From a checkpoint of a small contrastive audio-text model.
Model: encoder width 192, text encoder layers 6.
Data: 39062 training examples, 44.6 epochs.
Rows from block 3 of the audio encoder of a small contrastive audio-text model, named by matrix and row number. Rows with one number within an expert belong to one neuron, the router's apart. Each number is 128 + 24 x the weight over its row's rms, rounded and kept within 0 to 255. All counts start at 0.
Before each expert's rows are labels from the 100 clips, of 14848, where the router gives the expert most weight on average: "lies over" is the class under the peak. Only what is clearly more common there than usual is listed. The data: synthesized solo parts of chorales (CocoChorales).
# router: router (encoder.blocks.3.mlp.router.weight, 32x192), inputs 96-191
# gate: expert gate (encoder.blocks.3.mlp.gate, 32x192x192), inputs 96-191
# up: expert up (encoder.blocks.3.mlp.up, 32x192x192), inputs 96-191
# down: expert down (encoder.blocks.3.mlp.down, 32x192x192, transposed), outputs 96-191

# expert 23
lies over: F5
router.23 [ 59 152 121 128 172 119  92  98 106  77 116 102  99 144 136 110 142 135 123 121 151 133 139  99 164 101 133 144 108 101 113 135 100 113 130 140 178 146 138 122 137 123 144  76 144 169 123 123 109 125  75 126 148 144  99 155 104 133 147 119 181 148 122 157 124 110 128 128 133 136 102 110  83 131 131 121 133 120 134  92 104 124 100 147 108 145 129 111  81 106 144 132 121 156 169 120]
gate.0 [129  90 126 139 104 150 115 151 130 141 105 126 135 105 135 112 146 144 146 171  92 105 127 132 112 119 134 105  77  86 155 173 142 104 122 145 104 123 113 128 116 146 130 103 150 158 129 134 165 131 126  97 147 112 132 129  94 108 140 110 162 178 138 139 107 112  99 121 142 110 154 143 150 187 106 118 181 143 111 142 130 102 116 134 111 159  60  96 138 129 111 131 130 127 124 144]
up.0 [101 150 116 121 151 129 103 124  92 147 142 155 136 114 138 148 113  96 134 112 157 154 110 100 184 143 141 158 158 136 126 135 123 132 136 134 124 166 108 143 122 108  93 159 114  96 134 138  99 137 114 145 135 105  92 118 130  93  89 140 120 119 187 144 121 125 155 152  99 144 130  83 139 125 128 133 143 160 127  90 108  93 137 147 142 130 136 135 117 145 120 156 142 111 161 108]
down.0 [163  93 106 127 120 119 119 123 140 101  74 123 119 153 145 108 111 149 135 136 126 173 147 128 122 109 136 120 103 121 153 116 187 130 128 135 123 121 140 100 138 104 112 145 140 136  84 103 163 127 135 149 130 166 149  61 101  66 134 105  92  92 121 114 131  93 148 137 123 118 128 136 125 110 121 133  81 123 149 151 137 125 158  96 140  75 130 115 118 118 133 121 121 150 144 148]
gate.1 [163 124 140 118  82 142 112 146 125 145 153 136 164  92 138 114 114  90 133 160 133 111 102 146  95 158  92 139 155 122 125 115  89  96 162 121 110 127  79 140 157 113 119 125 100 118 103  97 173 104  86 118 141 121 175 124 135 133 140 122 145 146 206 125 111 115 158 132 138 116 138 103 113 123 149 132 127 134 183 123  98 131 130  97 113 107 151 112 124 120 152 136 135 163 144 138]
up.1 [165 102 136  83  92 137  83 146 165 127 111 164 140 126  69 100 136 104 188 115 121  75 146 120 144 155  76 117 143 122 151 102 149 153 179 138 146 173 149 122 107 126 126 125 120 104  65  99 148 111  84 106  97 123 108 120 138 101 119 140 138 135 166 162 113 133 169 133 141 101 139 126 122 140 148 149 141 150 110 102 109 122 142 111 119 129 125 121 131 122 122 150 143 124 153 139]
down.1 [132 106 117 127 127 135 113 140 129 189 114  82 151 137  84 113 112 156 140 126 144 141  94 148 143 162 143  78 163 119 119 165 112 100 178 107 106 109 144 165 106  80 159  71 118 135 168 158 174 147 138 154  98 132 142 133 162 113 134 124 175 139 185 102 120 142 143 172 148 136 124 130 104 146 106 118 143 125 105 137 136 113 123 136 161 148 115 128 116 137 137 106 143 129  93 118]
gate.2 [144 137 109 145  82 119 128 144 110 157 112 156 115 132 121 140  91 111 163 128 131 159  61 156 111 128 127 128 112 130 121 152  99 130 144 116 114 109 180 138 116 140 147 130 104 105 137 120 174 122 116 101 156  51 139 111 163 136 134  97 150 123 196 132 155 139 157 142  79 115 144 116 116 149 150 129 130 123 140 146 130 118 158 112 105 123 133 119 109 136 132 132 163 128 129 139]
up.2 [148  94 168 117 143 123 119 136 121 132 114 102 150 164 123 155 135 161 135 115 128 111 134 171 100 127 132 108 115 123 136 127 135 136 124 115 148 112 156 168 125 125 109  94 156 136 103 168 165 130 143 132 151 135 126 140 103 183 129 131 164 137 125  96 108 163 133  99  93  77 135 128 160  93 136  58 183 119 107 124  67 162 142 121 144 108 120 108 103 129 122 140 133 128 137 177]
down.2 [131 133 121 134  90 103 109 154 118 183 139 115 130 144 109 115  92 132  90  86 160 172  95 122 157 138  93 108 138 128 136 158 150 136 127 121 157  98 165 108  95 117 123 157 117 132 124 100 143 129 129 133 103 125 140 118  95 118 132 123  95  96 154 140 153 186 114 141 105 155 180 141 151  97 160 134 141 106 154 160  97  92 163 119 164 117 148  84 143 166 131 150  92 135 127  98]
gate.3 [132 114 141 150 115 107 123 135  63 127 125 133 139 124 132 121  98 100 163  75 118 109 104 126 115 165 141 107 119 148 119 114 114 126 157 116 105 129 124 110 149 109 141 136 101 129 111 147 141 103 133 140 122  88 127 103 174 132 150 138 144 179 143 147 147 133 142 146 127 163 124 138 158 137 124 109 148 112 103 120 186  83 148 109  88 128 116 166  90 118  92 161 143 102 116 146]
up.3 [139 151 145 114 153 136 152 106 178 160 124 149 121 111 133 124 142  94 120 148 107 152 127 157 146 120 134 156 140 132 105 157 122 140 111 139 115 144 126 131 117 111 154 168 132  64 191 139 107 130 124 134 153  74 141 111  97  87 114 146 125 130 150 131 135 112 140 133 107 129 140 102  85 109 136 146  62 163 114 143 129 117 141 161 139 138 140 123 141 141 156 119 157 156 172 141]
down.3 [164 131  92 149 167 164 141  91 123 115 110 129 111 125 120 132 153  99 109 126 135 110 167 107 157 175 165 134 136 144 104 112 141 126 156 128 110 114  77  91 138 166 144 143 123 136 116 135 119 169 110 153 152 174 157 144 141 132 112 124 144 124 133 148 139 141 160 121 104 118 162 149 130 109 143 179  77 158  45 131 136 104 155 167  98 128 136 124  99 101 118 114 143 161 128 142]
gate.4 [132 146 110 154 147 134 169 109 142 146 114 130  94 125 113 142 129 106 129 115 130 151 115 127 116  96 152 144 152 143  95 144 104 108 171 147  79 116 113  86 170  75 138 135  96 119 178  98 122 120 163 101  99  91 145  84 157 106 131 134 108 147 124 116 129  84 138 130 101 155 136  86 116 105 140 138 149 114 113 122 160 128 138 116 106  97 128 141 126 124 128 165 165  93 113 136]
up.4 [110 148 180 147 104 140  97 122 132 114 116 129 123  84 120 180 159  91 120 137 137 105 122 127  81 115 130 155  82 132 135 103  93 106 110 112 133 122 129 140 129 167 141 110 142 133 130 120 118  73 121  75 155 115 109 151 146 112 157 114 121 142 122 135 177 114  66 143 164 102 154 136 136 118  93 120 147 116 109 132 137 132 156 132 124 132 115 143 141 115 134 156 103 168 120 121]
down.4 [141 170 156 114 129 102 153 132 113 106 125 110 101 137 137 119 142 136 136 153 129 147 156 135 122 112 138 136 113 128 150  91 131 143 123 136 118 128 129 149 168  69  98 138 133 129 135 203 152 121 124 131 135 148 143 121 139 135 130 118 157 142 118 111 122 111 120 140 164 124  89 139 124 117 133  51 142  98 154 153 114 173 112 109 126  94  96 133 154 122 132 144 120 136 109 139]

# expert 24
lies over: silence
router.24 [131 155 153 111 126 100 140 101 104 144 112 101 156 168 136 119 128 106 151 151  87  89 163 134 127 126 109  83 106 162 125 137 147 119  86  94 147 165 131 115  83 117 112 130 180 107 111 122 137 112 159 107 119 138  73 137 123 115 115 155 125 102 150 147 110 130 144 119 152 116 154 152 160 107 103 108 106 145  95 115 173 112 150 176 109 155 147 114 134 112 123 135 135 111 100 168]
gate.0 [ 98 135  93  87 139 157 125 142 149  83 124  91 140 151 124  98  99 134 117 120 135 118 181  87 187 112 171 122 161 102  95 118  91 128 143 151 114 136 164 140 113  98 110 152 126 118  88 120  84 164 123 161 157 138  86 157 157 148 120 139 131 116  92  99 109 140 129 142 124 143 138 116 110 118 131  69 145 169 115 160 113 152 138 131 156  81  87 116 106 175 137 144 135 126 112 127]
up.0 [143 128 122 129 115 132  94 184 153 141 141 138 176 170 157 162 122 118 142  76 133 116 121 126 159 145 128 145 144 104 175 136 137 105 124 108  90 122 117 121 143 131  93 146 131 114  77 126 158 137 145 132 136 171 131 153 103 166 121 156 127  76  66 107 132 151 150 107 128 138 112  95 157 140 102 118 132  89 103 139 129 149 130 116 153 118  71 141 162 170  99 124 125  81 172 155]
down.0 [119 122 148 113 118 138 117 166 165 109 137 164 146 136 117 131 152 137 186 123 114 122 120 134 160 116 164 162 153 126 146 164 139 192  99 125 149 137 155 103 160  70 117 152 111 100 162 105 154 104 145 124  90 163 138 124 106 101 160  90 131 152  63 115 139 158 106  44 122 159  97 120 142 148 132 109 106 136 102 161 123 126 149 119  82 150  81 144 136 141  89 130 140  73 128 133]
gate.1 [144 104 113 100 116 113 161  97 106 145 130 144 144 134 119 113 135 125  93 123 131  89 116 125 133 134 112 140 137 132 126  78 147 149 125 130 106 107 146 117 161 122 163 121  93 114 132 112 104 124 113 141 164  86 160 134 166 154 149 143 125  95 113 156 120 106 171 132 160  92 131 103  96 147 139 151 142 123 144 158  91 114 121 135 148 117 145 120 106 104 116 131 115 156 106 139]
up.1 [131 104 122 154 151  78 144 132 169 146 101 150 128 141 123 122 135 124 146 104 145  98  86 114 111 163 117 129 127 139 148 117 116 174 153 129  83 138 110 120 135 172  85 135 123 101 142 113  92 130 139 147 156 128 144 151 153 122 130 105 136 112 110 138 142 162 140 145 157 130 109  92 106 159 144 120 116 107 151 149 145 143 161 141 142 128 128 102 104 148 170 105 125 166  90 124]
down.1 [131 102 152 140 138 161 133 120 179 137 116 158 156 107  83 129 162 116 105 124 121 152 129 132 125 159 112 108 107 106 169 122 154 134 136 127 103  97 140 128 144 151 128 138 124 118 113 163 118 138 137 135 122 114 169 162 137 130 156 126  98 124 141 127 167 104 144 130 108 169 150 132  64 143 128 137  97  90 149 123  75 134 103 122 184 126 149 140 111  94 143 106 119 180 126 134]
gate.2 [143 175 115 109 138  98 153 178 130 132 133 105 111 126 129 146 132 149 114 142 160  96 108 137  97 157 155 130 139 122 128 107  78 108 140 168  99 129  98 142 156 132 100  99 100 102 138 128 101 163 130 178 160 146 112 140 155 107 141 126 158  68 108 130 105 145 148 143 131 156  73  60 129 189 141 145 140 116 144 149 101 156 145 119 163 144 115 107  95 157 117  77  82 124 118 114]
up.2 [127 124 155 120  98  98 113 141 134 118 126 123 126 123  79 128 150  98 110 169 125 136 117 142  94 178 105 116 120 152 115  72 135 163 133 110 101 143  67 130 177 154 148 137 143 131 157 145 145 102 132 127 116  99 122 123 138 131 123 163  77 113 141 161 117 150 116 141 105 120 149 148 125 187 107 169 106 145 147 158 159 100 156 113  86 155 173 111 124 115 121 114 104 153 101 132]
down.2 [193 144 124  77 144 134 108 126 124 147 147 117 194 127 140 104 136 108  90 118 130  88 142 112 141 163  98 121 102 175 137  91  95 139  97 151 132 126 101 167 127 157 121 139 135 122 123 140 115 171 153 154 176 177 117 162 144 142 113 164 123  64 117 163 158 154 151 121 154 109 116 100 146 141 114  94 120 107 153  97 123 133 132 135 165 144 116  92 111 154 115  83 110 103 191 160]
gate.3 [130 153 115 115 116 187  95 160 125  81 125  93 127 138 106 112 129 148 135 155 118 149 106  95 150  98 154 143 139 104 143  99  93 143 139 125 143 119 143 135 131 129 102 133 123 158 158 109 102 151 120 167 136 135 125 168 131 122 142  92 134 175  58  91 125 163 150  92 127 125 125 136 140  93 163 132 148 149 113 161 128 135 149 139 109 149 110  99 108 146 102 123 128 122 109 123]
up.3 [119 120 118 118  79 182 114 128 111 120 119 109 124 151 147 105 130 146 138 111 115 109 147 117 135  72 117 131 160 121 131 147 143 130 114 121 160 140 183 132 139 108 135 117 162 142 149  97 131 145 165 146 143 162 117 168 105 134 139  94 119 170  47  76 109 137 151  71 112 125 106 157 127 103 133  70 133 134  84 145 119 136 128 172 123 146 119 100 118 133  96 108 181  86 119 132]
down.3 [107  88 120 157 144 149 142 116 176 114 131 146 118 153 130 138 124 134 150  99  96 110 122 164 152 130 138 149 158 154 130 162 133 112  99 104 137 155 150 119 137  94  96 138 121 109  92 122 141 105 142 127  87 152 126  75 113 135 129 111 139 153 120 124  84 123 124  67 141 159  88 141 135 109 144  77 153 154 132 120 136 157 103 134 131 136 117 161 184 161 104  80 136  89 143 103]
gate.4 [110 114 119 106  80 162 113 160 156 133 106 110  93 102 107  90 163 128 142 119 114 168  99  77 154 105 142 137 148 115 144 147  91  89  98 108 180 117 162 115 140 132 132 115  85 194 133  97 103 138  92 134 130 129 134 102 120 120 141  65 119 157  82 122 114 146 121 127 110 134 116 153 133 151 146 116 211 168 135 109 110 106 112 129 107 121 139  99 142 137 140 100 154 124 134 129]
up.4 [124 142 141  87 114 126 127 162 171 164 106 130 125 100 124 113 169 134 161 108 109 124 132 109 151 136 155 139 127 142 162 151 151 115 119  91 167 119 161 119 120 158 112 109 146 113 120  62 113 115 121 131 144 128 142 103  75  88 127 108 108 158 143 120 125 120 153 129 112 106 122 140 128 121  83 205 144 184 127 138 119  79 146 134 132 155 147 109 154  76 130 102 164  91 115 122]
down.4 [129 142 122 117 120 139 119 146 170  99 129 108 136 139 204 134 110 131 137 106 124 119 148 140 117 121 138 121 158 132 138 119 107 134 138  98  87 111  90 173 108 127  93 167 121 118  68 159 123 125 143 156 115 151 106 135 134 138 120 155  99 122  93 117 105 162 163  90 148 161 158 140 129 152 147 114 143 139 159 150 121 153 145 133 122 120 113  90 169 112 102 129 101  70 160 115]

# expert 20
lies over: C#5
router.20 [101 124 100 105 101 115 115 123 112 175 117 117 120 101 100 100  99 133 123 142 100 179 151 135 135 163 115 110  97 101  76 134 119  79 152 178 142 126 136 126 124 134 125 154 143 125 131 124 111 162 100  95 127 139 150 154 121 133 174 134 171 104 132 136  91 130 112 141 135 100 107 137  82 119 153 130 140 117 197 104  92 133 132  74 141 142 142 122 138 150 159 158 105 170 114 115]
gate.0 [150 157 111 121 151 176  99 138 131 130 127 160 118 168 149 162 132 177 135  94 161 141 108  94 125  95 128 146 141 162 149 139  93 133 153  92 143 170 121 155 128 132 121 133 103 137 143 128 149  88 126 104 143 105 115  90 146  82 124 135 111  86 139 163 105 125 143  80 128 155 117 130 159 139 108 131 142 160 144 111 128 130  87 152 188 141  90 149 159 117 162 141 115 149 155  92]
up.0 [139 116 146 116 132 127 121 103 126 127 118 123 112 124 162 107 132  88 122 116 113 148 132 144 133 147 111 128 142 128 109 153  92 143 135 137 142 130 119 134 121 113  93 142 124 116  71  99 130 134 122 142 119 145 154 110 119 168 109 115  80  73  84 201 110 126 131 132 122 105  91 133 111 156 134 131 142 152 103  98 179 140 106  80 123 107  96 142 124 133 145 138 171 135 124 123]
down.0 [161  95 117 116 132 151 136 109 116 169 180 105 160 133 163 107 134 155 174 100 148 154  91 143 108 122 124 149 124 150 135 148 147 165  87 113 109 134 117 130 130 200 103 157 108 104  64 131 155 149 168 127 131 132 183 129 121 153 108 125 141 126 107 127 166 177 129 123 135 132 107 152 117 117 141 127  94 139 134 107 102 115 128 112 138  88 139 154 151  88 114 132 186 143 146 105]
gate.1 [148 101 113 145 179 167 132 157 147 102 105  91  96 107 108 148 103  86 169 139 141 119 108 125 135 131 165 156 146 122 157 152 110 122 129 158 137 172 124 140 143 120 183 104 101 143 159 118 149 114 155 128 140 146 140 111  92 120 163 121 119 113 179 163  91 190  95 119 141 123 151  89 162 117 118 145 118 165 108 127 120 108 142 154 127 110 103 142 159  88 123 100 149  85 114 114]
up.1 [ 86 164 143 109  94  89 166 121  89 112 153 139 138 131 171 123 138 140 102 147 136  98 166 147 139 131 119 131 123 141 139  76 138 152 111 131  99 131 123 127 134 153  87  98 112 109 103 116 140 120 109 126 119 126 122 129 164 112  94 134 121 123  67 100 174  95 165 128 131 152 149 170 125 131 154 115 112  96  91 131 130 124 100 107 103 144 146 104 105 162 110 113 131 138 133 162]
down.1 [143  88 156 106  96 125 144  92 130 164 149 123 159 119 158  77 152 131 148 124 141 113 126 125 100 133 137 149 111 123 118 151 169 138 114 139 169 116 151 114 114 132 133 143 109 113  97 112 113 132 139  79 103 135 156 139 112 118 128 106 125  92  91 147 170 158 142 124 125 126 133 121  97 114 140 143 148 171 154 129 111 100 146 136 132  99 160 162 132 173 124 126 110 164 191  68]
gate.2 [110 146 139 135 105  89  91  84 148 142 122 113 131 143 119 164 112 154  94 100 162 137 138  89  90 118 122 132 145 101 109 119 129 143  89  98 132 145 118 135 149 135 108  98 124 146 120 135 112 141 120 141 139 162 125  97 137 144 138 132 128  92 114 132 155 148 147  98 150 135 129  71 147 135  74 154 140 131 135  96 143 180  86 165 135 125 112 120  97 142 122 100  95 102 123  65]
up.2 [140 132 146 154 148 138 159 107 156 133 127 141 138 120 201 126 128 130 134 157 112 119  97 134 115 111 140 127 110 163 108 158 132 127 114 126 123 105 131 108 137 133 195 141 169 100 175 109 149 115 149 126 117 177 117 173 158  98 136 129 107 117 100 100 115 125  57 142 137 112 131 147 131 107 136 130 132 100 140 174 105  90 100 113 130 125 168 144 133 107 124  98 118 127 127 100]
down.2 [109 130 117 127 129 155 128  91 124 100 100  95  96 144 142 110 133 132 120 137 135 160 155 134 114 126 122 138 111  90 156 157 139 126 115 137 150 136 155 145 106 106 136 119  86 122 136 104  93 144 109 141 111 128 116 176 114 144 149  83 121 115 112 124 141  93 137 118 116 104 154 147 162 149 113  98 128 102  95 178  97 123 116 126  90 103 135 125 138  94  76 115 143 159  82 126]
gate.3 [118 162 103 108 162 146 113 132 166 133 101 159  99 131 171 131 150 131 120 157 131  97 127 175 145 131 107 125 161 105 142  97 136 113  99 106 129 117 109 102 111 129  94 114 117 122 117 134 132 150 115 113 149 152 149  89 130 112 131 127 151 119 154 153 174 179 113 109 175 123 147 169 129 104 140  89  99 110 140 138 113 138 104 135 144 169 128 163 146 114 136  74 123 124 125 149]
up.3 [149 130 114 128 193 179 162 127  96 159 148 115 100 146 100 116 109 138 121 126 139 110 131 107 168 122 146 172 164 128 143  90  94 126 137 167 147 136 133 106 148 107 138 150 122 150 129  97  70 145 144 123 154 120 134  85 105  59 145 121 112 100 121 165 115 135 143 123  93 152 122 116 107 109 129 152 122 182 155 134 144 151 117 168 151 137  68 113 135 123 117 130 118 119 148 113]
down.3 [118 140 127 170 138 138  94 130 162  86  89 142 123 171  92 129  81  93 135 119 113 135 108 125 139 161  99 107 110 140 145 103 126 123 144  99 144  80 143 142 118  98 132 178 113 130 134 137 111 141  63 150 155 136 151 136 109 160 119 117 146 127 186 148 125  98 142 158 135 156 163 142 104 133 116 136 107 153 137 141  76 106 153 126 177 118 154 106 198 109 132 131 102 121 152 109]
gate.4 [157 165 121 151 146  98 177 154 135 126 142 127  97 125 157 142 103 162 136  87 160 123 137 145  90  87 140 110 159 156 135 143 111 140 112 141  99 155  92 173 159  88  99 142 122 118 148 127 170 108 131 118 130  98 127  96 156 139  54 124  80 107 126 123 140 146 153 100 134 167 128 112 138 157 105 125  99 134  77  92 131 131 134 158 125 146 129 102 129  68 102 137 142 113 135  96]
up.4 [177 113 150 107 115 166  87 103 131 115 144 147 113 126  89 131 159 135 152 118 159 148 157 118 119 163 111 118 132 100 168 115 122 133  95 131 158 181 149  97  73 139 107 110 157 129 105 171  82 105 109 151 119 106 117 114  96 121 138 140 190 139 184 105 102 103 121 148 134 107 142 124 163 111 109 135 143 135 129 162 116  95 159 144 122 131 119 139 108 160 123 149 126 153 126 138]
down.4 [114 110 111 107 106 103 133 117 121 130 142 129 123 114 145 119 106 168 154 119  72 117 107 127 134 133 108 125 152 140 146 103 150 131 118 105 122 124 116 101  97 139 178 120 156 136 143 165 131 144 156 174 191 120 197 114  94 125 126 115 127 138 156 156 104 124  99 147 119 143 128 130 141 115 160 159 147 144  96  94 123  79 136 123 144 132 135 107 123 107  97 118 166  92 169 123]

# expert 27
lies over: A3
router.27 [ 83 137 104 137 129  83 104 124 158 129 127 131 125 128 141  87  98 147 124 142 144 155 113 108 167 113 114 167 126 106 106  98 130  86 130 162 174 122 172 158 119 111 137 112  98 156 140  98 143 130  92 130 133 119 133 117 122 124 154 121 156 110 129 116 125 114  95 142 135 125 123 133  66 109 156 126 162 138 156 144 120 159  98 107 146 102 168 123 120 133 170 122 130 161 129 108]
gate.0 [ 96 117 118 151 152  95 153 168 153 108 120 118 113 110 147 125 125 113 158 163 112 137 119  55 113 121 137 124 170 162 112 143 139 118 152 148  95 146 127 144 141 126 119 156  99 109 135  76 195 111 131 130 140 103 126 127 105 131 131 145 158 130 108 138  72 101 113  89 177 132 136 105 113 112  47 133 133 131 128 135 151 133 147 142 123 101 100 126 105 127 132 112  83  72 120 143]
up.0 [127 100 127 133  38 126 111 122 158 118 133 151 129  92 112 129 172 133 119 134 123 133 128 145 124 140 108 119 143 145 145 157 142 117  87 135 130 134  90 159  88 142 151 124 138 107 102 132 135 112 115  84 100 159 125 105 122 154 145 127  66 147 125 147 143 108 117 123 142 138 145 158 119 189 134 130 123 116 163 140 136 102  36 118  71 137 105 154 159 128 134 149 126 145 128 127]
down.0 [108 107 155 133 143 124 112 171  77 129 121 112 150  88 121 134 106 117 136 138 115 117 158 132 135 114 121 146 183 118 118 133 120 141 112  75 137 140 143 168 134 132 134 123 151 141 174 135 120 154  86 112 145  93 155 146 101  94 113 101  70 125  97 151 115 159 114 144 130 137 176 119 103  76 116 133 161 125 148 118 148 130 127 123 119 122 146 158 150 111  99 163 174 123 102  92]
gate.1 [210 129 139 156 127 146 178 145 109 125 128 131 128 137 120 160  84 118 112 118 137 111 117 168  99 129 191  89 133 101 159 144 100 206 126 139 141 146  51 124 144 127  98 123 163  99 101 155 119 134 132 193 117 101 105 124 160 143 120 145 138 133 127 161 109 129 138 131 123 121 110 100 123 156 128 149 103 108 112 174 156 123 172 139 147 109 121 147 122 144 126 100 122 148 143 151]
up.1 [ 83 132 137 130 141  62 126 134 133 126 119 109 119 141 118 103 119 128 124 121 144 136 142 131 131 166  89 111  85 168 149  43 108 115 109 115 168 147 154 123 111 133 166 145 149 112 105 108 124 107 128 126 155 133 132 156  78 147 201  94 104 125 126 121 101  87 127 137 129 116 139 129 146  75 115 132 163 156  96 137  89 148 118 109 151 129 144 110 146 140 142 125 135 162 126 148]
down.1 [143  99  89 113 154 132 155 130 154 171  80 121 121 142 155 141  93  83 119  92  77 113 104 148 128 156 127 128 121 126 117 139 149 142 151 128 128 112 158 123 143 147  93 135 140 138 129 132 119 127 127 130 123 134 140 124 161 158 136 127 168 135 115 135  75 103 102 123 130 111  89 123 116  94  78 106 110 117 153 170 129  60 120 135 133 131 131 105 124 142 100 167 127 112 111 155]
gate.2 [138 135 100 140 134 110 156 120  98 140 143 106 114 146 110 144 128 151 121 181  48 117 149 134 154 125 125 118 123 180 122 163 128 136 147 103 137 132 147 108 142  69 160 108 161 170 136 127 108 123 123 120 143  87 120 167 190 132 114 127 121 111 126 124  83 151 145  89 116  95  90  75  86 157 132  88 127 138 127 137 151 128 128 136 143 106 104  96 143 137 113 145 173 134 116 158]
up.2 [ 89 147 125 136 131 110 150 144 153 131 162  97 120 145 136 154 127 135 152 115 125 102 142 126 125 114  93 111 125 131 109 108 133 115 109 124 135 142 165 143 104 135 180 141 123 190  89 145 115 116 118 120 159 139 148 134 116 131 142  89 153 181 125 131 142 143 147 137 122 174 124 129  75 102 137  92 113 128 116  89 142 166 168 156 137 114  86 123 126 177 116  76 160 136 126 120]
down.2 [161  83 110 161 124 138 121 144 130 129  79 103 130 111 139 111 139 133 111 119 108 157 154  97 129 161 119 125 146 168 116 141  90 147 103 120 104 108 129 114 140 146 107 115 142 123 142 138 109 160 136 132 168  70 155 128 123 126 126 133 117 122 123 131 130 127 133 103  93 144 127 119 111 163 123 107 124 110 129 111 134  86 169 161 115 225 136 103 137 134 152 142 126 134 143 107]
gate.3 [162  99 130 159 152 126 171 100  98 151  90 126 108 141 168 171 142 147 150 101 109 114 119 155 139 125 141 131 137 104 154 168 167 186 142 116 124 120 161 144 122 142 133 143 147  90 161 103 160 121 132 157 159 115 139 118 139 104 128 104 115 152  96 121 107 119 136 108 155 165 166 123 159 108 114 143 166 139 156 193 156  83 134  92 112 117 131 150 131 116 102 136 162 123 116 109]
up.3 [ 67 147 118 129 135 127  79 102 156  93 167 106 165 133 152 144 119 129 101 188 107 128 106 121 115 135 127 106 102 113 143 134 140 144 114 110 121 145 118 136 129 106 108  95 109 116 153 172 131 130 127 162 138 131 115 100 118 163  97  81 140 119 113 145 104 146 115 125 115 154 147 114 103 118 182 122 134 105 124 152 144 151 104 147 150 128 134 116 123 107 150  99 153 110 181 134]
down.3 [123 146 105 127 117 134 148 126  70 117 149 126 133 131 165 124  97 157 136 158 137 159 160  99 157 100 138 125 119 143 159 156 138 129 142 161 132  79 176  84 142 157 134 109 106  95 177 105 145  95 149 102 105 105 149 156 179 135 119 112 157 145 115  83 148 132  86 112 122 136 186 134 134 135 144 131 175 193 108 144 145 162 174 102 116 100 133 118 132 110 185 146 120 130 155 156]
gate.4 [160 103 141 154 117 111 131 131 140 148 148 102 162 115 123  92 148 137 138 134 133 171 121 137 114 130 165 145  94 115 168 148 124 133 106 156 113 103 110 142 141 134 102 152  97  94  92 149 137 102 146 143 127 137 126 142 141  76 119 120 104 128 111 136 132 138 124 130 136 168 101 117 119 120 119 147 123 113 120 135 117  84 157 109 102 159 115 152 144 102 169 165 123 121 111 100]
up.4 [163 131  88  69 153 102 133 141 131  96 161 118 132 174 153 100 127 140 156  96 115 154 163 133 164 148 120 161 125 119 138 174  86 161  78 174 156 126 135 125 125 132 106  96 108 123 121 157 141 151 101 114 102 128 152  87 104 151 131 125 140 118 106  77 125 108 139 137 110 150 128 145 117 177 129 133 105 123 122  89 104 153 122 121 172 109 110 160 109 141  94 149 104 122 146 134]
down.4 [141 158 104 162 140 133 124 148 109 131 110 102 153 106 116  88 101 148 123 106 139 136 112 118 140 124 112 155 119 118  96 123 123 129 108 182 121 131 144 132 134 103 161 113  93 146  85  92 112 133 133 140 130 108 147 150 131 114 198 124 101 124 143  97 110 107 100 150 148 116 193 107 162  81 172 133 148 132 120 125  99 112 154 111 120 108 160 105 104 148 179  94 136 100  96 111]